Rows from block 11 of the denoiser, named by matrix and row number. Rows with one number belong to one neuron. Each number is 500 + 50 x the weight over its row's rms, rounded and kept within 0 to 999. All counts start at 0. Numbers have three digits each. After the name is the row's rms in percent of the matrix's.
# gate: MLP gate (model.blocks.11.mlp.gate.weight, 320x160), inputs 0-79
# fc1: MLP up (model.blocks.11.mlp.fc1.weight, 320x160), inputs 0-79
# fc2: MLP down (model.blocks.11.mlp.fc2.weight, 160x320, transposed), outputs 0-79
gate.215 067:474503543494460480513428537447538537538497535471432475487461525535483411466533563559438498456545525454510405482497519492520422489491522514520541417435580417531405379517476506566528560402496545422430504549570362598480531484488478463451504425
fc1.215 092:486497472524585467501548476581573574500504506519525464482471562451496567564423493484568529440496464528447568534450469571478503393497489520454496497570481462435520510577466549445426495543478467510487473476522550477463623430538455507463417518
fc2.215 098:497467500486472578526592494600540540479449485476438506576464566480536604539444459477400517480461549491498520533510551522501501552517453471473455556470493493372596462574482448497474497526561526462522485547470497517412586529491559528461491496
gate.216 076:547519530569513533576520447543519603500559493473528522471459474468462513477450547468525479491468506499497461568494481581513578493520451530457527467379460489452456455551490544530545513508533594471458594638552525507548522444418502462484492513
fc1.216 097:496488468479542493520494525443466471461444530501480580495506456506547389548550540569561499444529484503505421429493478495505473522571618539481448511528534545504499526409559404409516580564505486385468451411505458495541489504540475617457438541
fc2.216 100:497507557479526476530419468457492415439407477426478606524520468480496366538555447422442559457479388514506453416540533451514482550396577489568433502481521519545508513452479491511486516547487540549523494587476578464569549499443414454519411537
gate.217 100:446442435448515540483517468449585496460564481505533496492444476589533464505402544612437472483527430416378498524496476518478463508502574519449502475469476443531473457399527548418459489575532566515475510439417504485546499456529549506552381511
fc1.217 098:518517517595443544419464505507452492486498577522440466525553543557481546523532482458557569474533535472476508500536551470442474451442430490528540517606434521504678507485471510587574492522423421554528636578498474424504493537450491459428487496
fc2.217 110:491550487393517573664560492542494539469514566503478475459566552592500484458576484524551513486481536387433483466502433514404509452479554533433552525525498434466659537568515516480502472509448511555494661524505481526483505474454494498498595524
gate.218 056:523433498546486528494494477520490535480455581453508578619493584461422442446453499467494491509627492522610508457455487555445471574483456530553518449469428452500529535469455480546507502394502504512551461576572532521493454504589532536558479539
fc1.218 139:529527489474496499489439479477274457471569509538495467491513509445523501509557484558511475481535494489507573451510521511586497543474443524496520545473493469489460492476517513589512526491506509472486516486542480494511437432520431564612492477
fc2.218 131:485541470476504554470404547512252458494549533440517460512517518474456514542531503484460474525533504520427434498447543540409491472565448460517525524515500564451573497519491493438480490442474512554493491501454485510449470450501487507418501502
gate.219 131:588444486491523524493497504534522466534570491509503492561513492460556515529434556603633507479524563512504352534483497592531478541525488505552442529442495444463406551508498438419562582500501444477539466529483481476520523505572385561415484485
fc1.219 113:469518584445576518509552501507524621545508434417520491567424388463458556519457458513546392540516439468450515565450508656526553587538479516481500541531547558679463469591470436545496478430476475556544417529479542496492515453488539488502499466
fc2.219 105:516478519467460489512464534515507524506594498545599455430513499611556573582454545383395430615415517488534617564496504538445501468502404502489469566485446477471549522531560582549452457519551499547562465445566497522521437483408377402563540458
gate.220 093:488481448535548530494523456551422535483586426576536527463478366507509445472468519419520471393538519468500525491540558558455411479447443545429498505376533540528479415619547434642496554484413546471495486514463507575502510473440426492568528544
fc1.220 102:554461540490477414538520515568524550534412515366512487432541433510522537488506475516391497454541472480574524438508463510493465538410482549475500502533471547559458571603475521322540461445521418556575491472480501575539465475480563501426564498
fc2.220 102:545596445458418561530467503541526637521507493482510567574494454484449505547509538614561583676534489463465474363464471593443512514495460506555519466494463441584473504596448559493503490403530500506498555488416500527549510503528512498499531480
gate.221 134:497460569474512484527369507570519398473558468581488497507476487543513513458545571483539497500519487417548449502502495468445440522402488476464480532426533458449425377521604537458460543493431461431425616524509567470523429517461589571534468503
fc1.221 122:578530378521510480513565495501441536508374500491529494467464461525501479501447402649448470523507444488477550480509507540508497492508549473502607432501458493511569499513527535635584427535452612511587478507491511494515492480533334489465513500
fc2.221 111:578461419514524496405461473534517405519454509488552470560418490533416513557492465352513395440539544618540445498449510410529530519599557533470541452536532541484469537536526440419455523535490406499482499516529407517530476500563394406469505487
gate.222 119:436519555448524499542518476559543471485517504490455514453480478477491463528448535526307487534472533415471409541518530536584469471496457473452470579529483482465486516588441471463555557500366463518485525526485477528623523561511499449576536454
fc1.222 115:504468456431492442389479504493507479445484505523538500561487598495469511478492504414611528528554445521541593454451443512371501459422568555597532533496585457571440441481548507512530537507557477407459468498436493566441500444437566504470421563
fc2.222 105:508479539458517490473568532488470491475487435528418538413469507539470521428481467608510461486516503418557459439439562504539486546424436455512493558474449472519593500476573523479450449421489549497409479546426577532493536506549584461478560580
gate.223 099:476476572470566523470429619450478475561500450480495415392417520414555460539515614463503480484492474548505497542441554562431400488509528479481500462498578529475477517433470514500476528556400518495567553422532556418465497486437510546499469444
fc1.223 108:504504637513484547472493522516525436548556517439424414436447583433513575495550606540438532473476438553513405587485503450484517525450526473433466551481518449451484490481432528504515548494460539517536495452475543484497600624535466507436520476
fc2.223 100:528511599518450564506499496495496474489513416568512530502512555485512567477429602580501477474472527391499508434485610472531481499499424509505508552463486522538503526434573523513509507509454518504585450523494507510507419498434514495576390409
gate.224 092:494560484498523449466495521451528540410428475496503526485592508526535557472484502516509541489526475557583440476506538508595445567424541451482492467601414588470457487471490565522502591657545487499492441471321655579525651505473488427532489322
fc1.224 077:482452527525465467484464508441453516462397510483517493438536487536511479459510469519533562540488479521541492518489581507568497518437634531545469497548474515486521543542548556504510524645519491506513504480298577548536566518452486429549449336
fc2.224 072:541568534593485560504530531479467534512503577503463477489516499466541429618495550449448540516581396562522548464611496501479600517465415547526506449515584599421456517470534403487478599441500528469466630520527489536523545489536459461542465539
gate.225 092:629502566535569520565515428504469516452467452427504521524492460490534477534498543528530456499534551486579461549605449421516510426547490476430525480502452533489538404458475545427500425490569438411542440461533506508540503564500524403543555469
fc1.225 089:559496526548616530550510596475503558488488473510517473475439548540469472447494447487545504490455499488573480396403493552481617578431477416487471489500402467569357512541436527510551498480387521491558478497443453440540615513498544469384544480
fc2.225 099:466455511486552464455462525388555513550493449482506474530489570441422583549465576581458436335468580482408435502359530455491547526553520525440462492436487488571527423477427486500527443429616466496519562438432496510586465514489571544490510500
gate.226 131:528463479473558489467490481523540406433511468543506473446466507446566514431517560533485471523609518469565531450523448500506423463413519481523544522441584485506442409594611538547511513529529528406439598492492518461521451517411532578438484489
fc1.226 108:545461504517557526475457497522486485475559481479545501460521526480508494469493587531505503461513545505550609470500545456564509461473551503484542557524575528484332526480472515484474435518517485443418554478477478453533511527403517562441487457
fc2.226 112:554501464488444518618574489446488545500528526550506515464524521543585519531530505477522525513460401491438380462492441566418470493464552478548512482491506508519524493411493561495503530528566562581454505532506511552509523504495460540594493478
gate.227 126:612525518487545489583478548463442470555454465476492414518470414480528473488527520486472508433516547478416455483515564512482416553537489515451473526520503401466512525520423535468453515480455525462536485443382423546618496400589501547544463526
fc1.227 091:418534455615407482488530488524588420445587506559499504470433596502443519457450503560485527560465477507528493557516500438497572471502469431530558431423478544518487513454492539575521418530507519541479554502563492433459473551427434464461515513
fc2.227 096:433570469485555514524528519470383480486492498454437506421515430371491459570465480542512471522470461561451426451476406511482459513520501506455514455534482481546540463527524436475501605544549540405509561511468511538438547561523471491563519505
gate.228 101:549483483509456560506515500507567513520418433536509519539495548441610476540511492499499430552496554532482461471374470488521480466503487502499515504452484421442502582460416526564508554496475486498539555456484538487398523580413566382628502532
fc1.228 098:424494559511479519444535485459479505541539513491537515549506512458541533550534462519497399507531472540460502498381473456510415419537521503513557532555523483450618570431454499490493526466555515498484581451577548431423448571403503418571657489
fc2.228 094:493653510539434514508552508467519461489475480421529459438395459579526584450507594503512502437577543509480503611560402472591520524477480546534560506428545513487440425528485473480489506513456433464585479546507503559498452458596449422406470503
gate.229 075:476499478528585582526383599467566504554516512533510381467424567468561514441424476525559501472512513556498442548546535531545510510504559476519584503350491423454377426587404501555490496505500477398511545523499404488499560434453456523483469514
fc1.229 095:468527547492494595493489493443442534464529518473463499552537473546574451550475529517348561528475498448370567464500442453436427549574465521562481496531539541513508472455550558537486522508423454487527521553503571450467460557429432434428589402
fc2.229 098:467435531526475407438510508525496458544551564547530450448463484409517472485549545568621547407490493558588515432396548513577545480430492494465480521445493494494532473505462511488517465533588543517490457455509462482428455476579495592496531410
gate.230 106:428490442497482494507471462446524432474494405580572493466483477514473473525529413581557480488549523478487572578474473517467489540437461530495403413424547488522472460564497536594432534436536568563482515521508490554555489442542518528500574489
fc1.230 101:546546508519515538546428517554552442560534528597487475530485493461453512454463525481484534624430517443522571514526471516506532587508460366444468472399463451527382438480524466459532545516501506491484541480470482407512423494492618507440457512
fc2.230 099:584470588526477515503548450487481516467491533487371493428484471545633470460522411580584504369437537482510514496551495554471459431507472543593564578493504525466514473470517447502417544502470409540538583551554525480548479512556458438474519511
gate.231 104:480516521568469442494535517582514516444539467494567556475519518540453529440487559517561495463437558606532473429574563473507501511562495419435526528482561581497544512435472412447488569576591544538531516495449509544512441495503513521567503372
fc1.231 097:517422523427488421511470482519462429556477454474467467459460451487566579511492464474472546544472516469456489585438517528451602420449592425457497541550523425488489506583581537555489381371536440466470505455498534495506577518444471468484424442
fc2.231 095:450436462517501493522544482462487459502528507463460527485551468495443483509544511518546501506459414465568425500560526513466482468457578500514562554519465450457522447547442518522498364531438505519545480481574533612421459529522537517472495728
gate.232 102:462481515524497525492551485539501441494520494476518481557552501524479542574482454532440483556556535456517477479518333521435538546449464484464518476565526538531521501530533564554570500493463479479510588566474519562519455535521503544510541516
fc1.232 095:547529479492435473495462442481559539526510496632436458543550455557483565602429482547522506478498421444480499478545532548464503535405445441453582463502522472511494470542511545522563477533483526454516551468397546495495422460452534558534477501
fc2.232 091:517506451461511518557463560518494574454494532376565487494571468402463499507502507540510584562441499435400570558546490501517539430598556465436502508496451460500470447520498510522512488440466524469401465482548502465543556472481493522459537523
gate.233 091:656470433501493523550508504504463473391542495480459424550442474458507447515465485451421515457596426494547530488473487511513489541557481504507562580496485547509467477483459512473470584395411398573458476552522528545487458588518395459495421458
fc1.233 078:542449554464544566448527522465502459479504536448526519549466640503474433505530490473518418554476454596548494645499487482522438521542490571516531468566488591530544512486490516458537497535545531484522524473456564494555528452437520527546462524
fc2.233 081:512536483528559484436453480505535556494510546599441518503500513487530467427476475536393499502398390519517461515548502545459539488470544430491565475460478453533506599500459488483495507522409555567515470561482479460556406559393424480543503553
gate.234 088:510529525473486516544602542514488503531516474555572543490539507487464500477515490579572396538627598450569445591541477524468544503582562491522503516425403543536452496429469454553477519470537463492524417545558532456551495584491476486533472507
fc1.234 085:527591551437501474469554581535513519545462527486511595554475403459522559436526490533546455532578590507518417482531513542455447416497582488417517553549455504577542395481446504508513511468484538482548404596447520463527420525567565516462491451
fc2.234 087:465532519451518552530556489514483478553487611442492575505426408544515532470573524429429357479560556547371486610618518530504483569451555562512541496473459487526499573470471523498489453490524469527498623440593489432488462492508522530487512561
gate.235 114:457453439440494532558489527393534539607449509542533423486524492585486449427522446496503492499515579442511520545430486493398503385502503525477460488455471513414522527548486399382488468482496502509562504487485491509580457492448525538521464491
fc1.235 093:464554447522524539506589618431435518510501504540420640532525506492594540453479504493470530377631605461584493540437450529453541523455503507513520426500428518561431487593488468541511569475540481494502547504514604676504581500532466439494452488
fc2.235 101:582553482419493517556401500412508558487521469509510423465460469550500364381464519490493453561522575496520550555505533562484469514528532543542453561523479507508587536525561570513539508518505421479437521500563423607480510465496471381512441505
gate.236 087:470470471448521535485526411538497442561558449536547487459452495477509457573493456513504550524445514530521444517497379473519540558472458519520498411397493517590436497613389493625492441464493559553450487510449441517471527431499389565473475562
fc1.236 092:406519440432444462514356585470479416488576454580527488504486493566513548459456458507522515461510529556521532454389462481549442524511499401515480370497447525496458500469526509596496466503501496584497620519478504458548464480447480525459566517
fc2.236 092:584430493565527452496485379506460496518461509496422485563496554464537499458462451480550514507480504450544489519361525574514486510600513559513567497445563507475550561465545476457466512504599477561496428487491477437527426514594541548462535570
gate.237 136:434520599533485553511501520513540433435483508517545499457541537581551440533574530553532438470500462507526524463459595583546520528536479445491456583530486459550520506505496528475362565360491442512548501545512522483517447553508477544480471556
fc1.237 109:502456475476459478508522338471541467499446505447583502491467590431502592534418384463471588523491500495558514523500474437457460526546449483490405446377524468467522489505567490504551433598513587506500523470393397539505516470522489432471539490
fc2.237 095:489476553464543497478540552522547397459466496474472468547439400462504508576523560450518554456500555446506505571436479367531532450542428474516450543597567494452515466454631495497545503613422475511514488492377541502458521489428461570530441532
gate.238 128:575521530468493532388612474458512495545528514525512491545522455555479515487540561458495431482559422485549576493587516624405496536498485408433502484476434538499461514421526486440522456541533531514480525525461532516482474470524497606553582545
fc1.238 100:450511512487505412536458568608478553525486547501462454515488490509535510563482467465484541490531503501463531401448591473480582438458553493503502498501543457394463512517456463527466537533563430478611486490454511440449528530472510465477431496
fc2.238 091:525528452451490524340550542534476505627487509562453483424558489520572512549517511628581395521552468543564449451551505575471478549529525560507610471495498389503532505451490522473485513505517588537607482540453528522463518552513571390468575421
gate.239 103:418484459466481534441454453520553470495574444523490466469493567518564527460456583537540521467503476556466470462429498528492502504480495452419560583511583419531560517508519443530608585466474578430491542523574521461466519522536442584524451540
fc1.239 088:437513459473534571378512411564561488485558476483447505439524432598485605448471450527514539481421530564445489499489485525560419486602528459413583531528598431479510505476552452485557541471457503505542541579551482586434412523455498519496427531
fc2.239 098:483569512539541521526428548481521520543532462474447537464550445570631522467507484563479468483533450489483473522518480436519547432563505441571440548497526455559478489485565496463414495569531487559517529515472539523510631476395466466486458543
gate.240 058:544426523536470507494505479526485551467456582461504593609499582463417444448443500474480465500630503530611468461454498546458467545487457528538505435454426455504527514478451500541521505406518497481541473598577527535513439500575534577552471537
fc1.240 125:495495476511485524458511536440390485474495524539521531443432536497514480489510455451474504490556495497414402449488477507496511524515547486488523423512520569426497406452497483385357596488528416509424480428506454490570495357517566546551463474
fc2.240 119:503424544496500527490448457483356456471484494504462488562468471498445497546516506484470542470513467554439542495545525478512474485523555514489460433485506429444513547457463503584600460474481534528418497559516527474539495408525521529472509518