Weights of a small text-conditioned image diffusion model.
Model: text encoder layers 6, norm rmsnorm, layers 14, width 160.
Training: soap at rate 0.0016, 7800 steps.
Rows from block 2 of the denoiser of a small text-conditioned image diffusion model, named by matrix and row number. Rows with one number belong to one neuron. Each number is 128 + 32 x the weight over its row's rms, rounded and kept within 0 to 255. All counts start at 0.
After each neuron's rows are labels from the 100 images, of 14848 (inputs lightly noised), where the neuron reaches its largest size: "responds to" is what is common among them. Only what is clearly more common there than usual is listed. The data: photos of plants and fungi (iNaturalist).
# gate: MLP gate (model.blocks.2.mlp.gate.weight, 320x160), inputs 80-159
# fc1: MLP up (model.blocks.2.mlp.fc1.weight, 320x160), inputs 80-159
# fc2: MLP down (model.blocks.2.mlp.fc2.weight, 160x320, transposed), outputs 80-159

gate.199 [103 109 141 158 123 146 124 141 116 105 160 109  95 123 145 123 135 115 124 119 142 104  91 134 138 129  89 124 176 113  49 105  89 168  89 172  58 119 168  93 157  82 139 116 127  99 114  75 128 188 133 110 106 148  98 121 117  97 131 106 133  77 114 159 101 185 183 152 124 141  73 184 147 138 153 196  54 137 184 117]
fc1.199 [ 92 136 143 173 154 131 122 140 147  97 107 147 131 142 127  70 139  97 142 137 143 146  85 123 132 149  96 168 151 142  58 128  86 148  77 208  55 109 160 103 141 131 133 173 114  66 136 120 114 184 112 166 120 144 158 149 116 113 109 165 114  74 136 160 127 202 176 145 140 121  86 181  93 113 137 137  80 123 165  74]
fc2.199 [164 107 119 158  90 103 148 170 124 116 128 124 144 142 146  87 157 132 164 136 147  78 100 104 106 129 104  88 167 149 142 103 126 139 121 135 113 118 156 142 126 185  99 159 140 139 108 165  81 145  52 116 118 158 129 116  74 193  62  95 128  99  71 189  87 108 145  67 110 121 174 125  82 124 133  72  94 159 145 126]
responds to: order Asterales; family: Asteraceae

gate.200 [102  97 182 166  89 138 106 100 103 157 160 150 106 115 196  60 104 136  42 120 100  97 154 155 135 132 141  96 133  83 134 110 145 150  83  84 149 151  63 151 102 136 196  90  75 121  95 127 162 177 111 146 133  83 127 119 153 135 157  96 122 141 112 132  82 153 103 159 114 131 145  67 212 112 129 126 141 149 147 117]
fc1.200 [115 109 204 155 114 137 125 116  77 151 111 113 114 126 166 112 129 108  67 134  93 131 174 152 149 122  95 104 193 133 109 120 128 175 132  91  97 156  63 118 161 141 134 140 102 100 100 137 154 159 133 171  84  92 127 120 116  87 128  79 127 155 165 141 106 169 120  93 132 121 122 138  93 128 159 127 170 130 114 116]
fc2.200 [168 119 128  56  84 104 158  71 159 169  93 131 130 116  83  93 105 140 133 135 120 108 158 163 143 104 146 107 104  93 132  89  95 147  98 114 133 149 100  70  88 165 126  77  92 142 169 153 130 170 124  97  97  91 132 138  94 120 103 163 154 147 114 132 108 105  99  92 159 141 134 113 125 157 121 120 179 111 142 142]
responds to: order Asterales; family: Asteraceae

gate.147 [113 140 171 177 178 126 176 118 100 188 131 139 152 101 163 118 184 113 142 227  98 109  98 140 110 138 116 173 136 117 139  97  60 151 128 129  57 146 108 125 103 117 120 149  94 146 166 126 119 123 111 151 123  91 171 152 137 160 135 104  90 121 125 136 151 190 108 147 207 123 139  87 109 204 120 112 121 165 117  84]
fc1.147 [140 158 141 157 161 107 131  94 109 131 107 166 125 109 167  91 191  97  96 187 117  89 152 159 144 131  66 148 124 138 113  94  72 150 115 154  47 135  99 128  74 130 120 143  75 124 145 169 125 121 143 126 118  80 133 178 154 132 118 118 107 124 116 165 137 170  99 140 203 131 161  78 127 168 152 110 122  89 164 103]
fc2.147 [135  87 158 204  65 123 109 130 148  98 150 177 159 103 122 135 128 172 144 122 117 156 103 106 130 113  83 138 128 150 137 114  99 146 137  21 156 147 103 100 122 169 139 170 122 140  82  96 115 154  86 156  83  55 122 142 118  69 118 130 173 109 132 137 147 130  93 137 108 120 126 123 171 138 115 106 122 160 184 170]
responds to: class Liliopsida

gate.38 [119 142  59 133 134 155  55 110 153 136 125 171 111 144 128 137  89 110 151 146 158  75 170 144 138 137 159 155  86  98  53 167  98 145 165 174 134 143 178 110 141 162  71  98 198  83  98  76 112 182 113 119 171  99 131 141 101 133 121  94  77 123 167 154 128 172 114 151 192 160 108 140 144  83 111 146  74 108 110 150]
fc1.38 [ 89 140 187 139  58 191 144 131 132 101 127 172 139 146 148  86 139 123 129 110  75 137  57 127 120 140 111 129  91 131 137  67 106 150 124 113  49 145  74 135 142 175  72 124 112 139 157 153 119 134  67 177 159 152 164 145 110 115 151 119 150 167 149 144 156 167 162  50 129 126 154 159 104 157 144 144  87 141 125 105]
fc2.38 [127 140  94  95 118  24 155 137 138 163 128 140 118 116 110 117 121 154  88 150  99 191 183 157 150 117 160 153 104 151 174 109  94 147 145 128 159 139  81 179 167 190 107 139 141 107  72 214 102 128 125 103 195 131 101 142 120 163 162 152 245 159 146 150  91 136  62 127  88 152 126 118 119 162 121 134  96 191  82 130]
responds to: order Asterales; family: Asteraceae

gate.26 [ 68 149 159 128 137 119 147 178 141 159 157 133 145 140  97 162 181 128 163 142  85  86 117  87 132 114 176 129 145 109 177 125 173 135 114 107 130 167 175 128 138 140 114 157 129 147 146 133 174 154 119 165 118  69 106 171 115  93 149 115 131  97 173 130 176 116 140 123 174 130 187 125  93 214 126 116  66 184  98  93]
fc1.26 [153  84  85 128 129 153  61 104 104 112 116 126 117  78 175 144 110 131 134 145 163 133 176 165  96 158 120 100 132 133 110 160 109 133 107 163 107 110  77 164  93  98 146  95  87  21 140 106  76 114  92 135 158 154 171 109 133 128  47 140 106 167  86 105 147 104 115 155  71  91  54 108 155  91 120 143 202  64 117 109]
fc2.26 [114  75 126 107 183  95 170 116 116 172 170 139 139 116  82 160  76 126  85  87  99 104 141 116 102 109 108 136 139  99 128  63  78 107 124 154 148 131  73  79 129 145 125 116  76 106 108 144 158  95 147 176 158 206  67 118 134 133 113  98 171 100 117 150 194 142 119 114 173  56  97 112  93 158 122 176 174 127 159 124]
responds to: class Liliopsida

gate.312 [ 92 110 168 148 174 140 136 143 146 168 207 131  72 123 177 167 140 149 155  99 132  90  79 118 135 165 128 142  94 118  98 113  81 179 125 191 112 108 180 123 148 160 134 105 149 123 114  71 100 149 122 156 121 135  70 149 113 123 178 162  89 112 106 183 136 136 102 127  91 144  71 126 207 114 140 140  84 126 137 133]
fc1.312 [170 151 156 104 171 146  98 127 152 124 126 162  90 141 108  78  97 152 142 117 172  92 145 150 156 127  85 109 213 143 100 138 187 175 117 112  84  61  98 110  72 103 130 112 183 137 104 129 109 119  81  88  84 133 100  81 163 137 125 109  80 133 119 140 104 108 117 111  90 133  53 107 132 126 118 158 150 125  88  77]
fc2.312 [140 128  96 157 119  95 111 180 124 123 109 173 114 145 145  86 110 151 124 134 113 123 126 121 168 142  82 114 168 143 149 146 144 131 133 130 175 255 125 135 172  95 154 145 121 154 146  88 165  88 141 150 101 131 136 127 117 130 131 107 190  80 131 141 127 137 116 194 114 136 178 109 144 119 112 139 111 137 157 110]
responds to: order Asterales; family: Asteraceae

gate.175 [152 138 170  94 135 173 126 149 123 119 100 107 128 150  28 125 112 113 138 122 146 120 115 145 140  65  95 154 133 122 195 114 114 105 129 135 114 155 158 144 159 174 108 153 134 167  77 122 122 164  74 142 127 140 162 124 199 158 171  89 119 127 127 147 109  70 158  37 175 147 183 121 124  97 138 172 132 179  96 154]
fc1.175 [111 137 133 114 163 145 129 128 114 118 118 111 122 114  74 121 121 156 124 174 110  93 125 128  95 121  59 133 196 133 152 134 133  91 141 122 126 138 179 150 133 186  70 170 165 187  68 112 113 151  84 163 141 128 118  72 223 165 146 104 131 104 202 138 163 132 137  88 193 135 124 111 117 152 125 101 151 157  96 100]
fc2.175 [152 118 151 152 110 102 142 161  97 159 110  97 137 126 198 151  97 121 109 126 129 172 141 134 101 150 163 154 131 162  86  78 104  98 153 120 113 125 119 113 190  81  81 156 117 161 146 130 153 117  55  47 127 156 118 110  88 121  94 166 146 171 202 136 118 169 167 191 100 102 158 130 126 168 127 153 154 101 147  78]
responds to: class Liliopsida

gate.140 [141 121 150 118 141 129  85 117 130  77 119 131 134  98  38 148  52 210 116 138  81 115 127 143 155 120 151 130 133 103 129  63  98 199 154  72  98 126 132 139 162 117  76  82 115 120 105 185 129 184 107 134 127 130  88  53  71 139 146 120 156 143 217 142 179 173 161  39 117 123 128 137 163 133 175 161  69 165 150 127]
fc1.140 [ 82 107  85 162 135 122 111 146 140 161 150 156 161 120 150  77 180  94 166 155 139 162 145 171 111 113  93 115 117 152 115 187 115 119 159 179 150 118 138  97 155 117 157 125 161 120 131  69 157  80 105 126 139 142  88 134 159 179  61 203  90 127 142 119 136 166 122 170 112 144 151 161 102 139 124  96 115 126  71  60]
fc2.140 [195 102 107 176 151 117 161 162 151 175  95 171 177 153  75  81 156 126 141 112 105 116  89 146 161 179 143 139 120 195 145 168 111 130 165 160  91 146 136 155 121 137 114 121 115  85 173 147 175 125 174 138 139 130 137 119 129 155 183 143 172 150 102 148 156  96 138  85 127 161 203 184 203 135  82  99 106 176 147  74]
responds to: class Liliopsida

gate.230 [ 52 171 176 200 144 145 127 141 124 102  98 149 140 103 124  97 160 185 134 179  93 113 126 182 106 180 155  94 159 101  86 132 170 198 144 130  83 151 101 160 145 151 193 134  80 111 114 131 113 198 101 138 106  72 141 175 127 124 172  95  99 101  82 113 131 123 147  79 101 130  54 121 107 145 131 147 129 160 141  96]
fc1.230 [ 94 170 168 165 108 140 149 163 107 112 121 136 117 100 146 146 110 187 133 151  75 105  64 144 130 128 129  77 130 113  95  91 134 180 123 111 107 164 106 127 158 164 191 123 130 127 123 126 142 165 110 108  92  86 118 172 113 106 226 122 132 139  74 117 115 140 146 101 126  89 108  95 189 169 107 186 157 146 171  99]
fc2.230 [146  89  98 128 140  82 152 162 116  84 191 111 187  57 119  87 147 119 120  73 197 139 114 152  77 127 132  47 181 153 144 100 142 117 139 131  60 118 139 124 150 115 140 136  85 149 103 121 119 150  62 118 109  96 179 164 101 135  93 147  93 141 104  96 160 135 171 139 146 135  97 131  74 127 152 106 167  99 182 136]
responds to: order Asterales; family: Asteraceae

gate.10 [154 155 103 156 154 101 116 105 158  98 115 116 143  96 134 141  97 116 147  66 132 121 115 118 115 171 115  83 133 116 133 108 115 148 108 186  78 131 131 113 158 133  95 189 120  88  91 106  81 144  61 137 128 125 134 130 115 123 169 112 110 160  97 126 139 167 113  72 111  83 140 153 137 137 126  43  58 131 154  96]
fc1.10 [127 113 149 148 147 202 113 101 164 111  93 156  80 131 158 145 115 148 152 125 131 123 136 113 102 148 133 200 107 114 110 150 100 132 127 119 103 127 109 126 103 135 146 177 129 113 139 195 111 139  62  99  81 168 121 109 160 129 171 106 152 119 117  88 149 199 137  57 138  67 103  99 151 120 120  85  99 164 157 140]
fc2.10 [117 118 123 172 106 196 110 135 137  41 125 128 112  90 140 123 127 100 141 188 111 105 145 126  66 132 133 139 109 141 135  97 154 127 129 185 148 192 177 127 119 113 101 112 150 149 198 113 125 136  99  76 121  75  98 105 130 101 137 120  91  59 102  28  83 114 143 130 102  54 145 125 126  96 145 129 175  93  93 127]
responds to: order Asparagales; family: Asparagaceae; text has "yucca"

gate.99 [106 119 120 159 128  82 138 118 119 125  96 123 139 174  93  90 155 145 106 129 134  94 110 108 157 120  66 159 177 156 173  97 188  86 139 141  91 139 133 133 138  88  99 126  89 109 135  73 133 187 115 170 130 115 118  78 133  76 130  70 139 156 121 147 154  85 111 231 174  82  87 143  90 153 111 139  97 128 106 100]
fc1.99 [ 88 155 160 119  69 135 158 144 146 130 124  99 141 123  73  84 167 126  85 102  83  90 142  85  97 110 111 161 149 147 154 131 173 129 132 168 106 139 131 136 147 115 170 171 117 114 156  69 148 157 128 125 144  81 113 105 110  92 148  94 113 170  79 137 170 128  81 209 179 116  95 135  81 127 143 148  82 153 165  96]
fc2.99 [170 155 171  96 146 133 128 124 161 134 111  93 169 202 147  37 166 152 142 103 149 137 156 108 100 102 115 146 127 105 169 127 156 160 116 121  93 120 113  68 100 142 160 103 126 116 162 220 134 166 104 105 117  92 144 118 143 133 120 122 127 126 113 161 117 130 118  82  74 128 143 144 157  91  94 128 114 124 178 157]
responds to: order Asterales; family: Asteraceae

gate.298 [107 114 126 114 113 144 102 127 109 113 176  72 243 152 108 131  56 136 112 167  73  44  96 126 101 113 116 104 130 148 111  72 154 141  95 219  90 119 106 140 146 198 126  83 127 130 155 117 123 170 114  82 122 102  84  64  77 160  82 113 125 138 200 141 120 135 116 129 135 119 145 132 105 162 148 118 110 133 187 127]
fc1.298 [123 145 150 135 144 193 158 133 108 116 129  45 230 142 151 130  58 112  65 177  90  59 132 139 108 118 123 123 141 144 103  83 139 145  64 160 122 101  44  95 132 164 107  81 144 158 154 115 124 214 129  66 131 120  76  71  90 147 113  81 153 142 149 119 101 119 165 104 146  99 170 152 103 129 176 117 146 144 171 119]
fc2.298 [ 87 154 120 102 102 105  98 116 131 169 139 102  48 152 116 152 100  97 105 164 150 171 146 137 163 107 152 138 123 142 130 115  95 113  84  28 137 171  61 142 134  66 138 117 116 167 111 147 144 202 100 124 116 153 184  85 132 116 185 147  99 138 175 106 104 140 211  80 138  97 173 126 193  91 115  98 170 105 117 141]
responds to: class Liliopsida

gate.117 [121 139  87  74 169 114 154 116 111  98 115  86 192  95  94 122 103 156 179  64 110 109  91 134 138 110 145 180 123 171 112 179 117 159  93  90  60 134 142 144 178 176 129 126 119 135 135 152 123 167 109 101 100 124  70 203 121 126 121  98 110 104 185 152 131 189 117  89 129  94 198 126 114 106 142 175  91  89 165 119]
fc1.117 [134 122 164  85 141 153 133 130 135 102 113 105 181  87 114 120 145 200 137  77  94  71 104 134 124 118 165 111 151 131 104 142 132 159 153 124  26 118 115 107 235 180 137 105 104 134 139 152 116 168 128 139  92 158 140 191 114 124 146 108  82 124 199 136  87 141 113 101 128  78 183  87 134 131 144 212  84 110 121 139]
fc2.117 [123 136 115 139 152  95 146 120 183 121 114 129  62 110 143 133 160 149 132 115 172 140 106 111 139 132 152 146 106 155 149 123 112 132 133 132 209  83 133 132 150 159 128  93 134 143 149 143  92 151 152 164 105 179 116 108 126 153 158 116 141 113 152 116 107 112 123 151 125  87 116 106 127 145 118 124 102 141  82 160]
responds to: class Liliopsida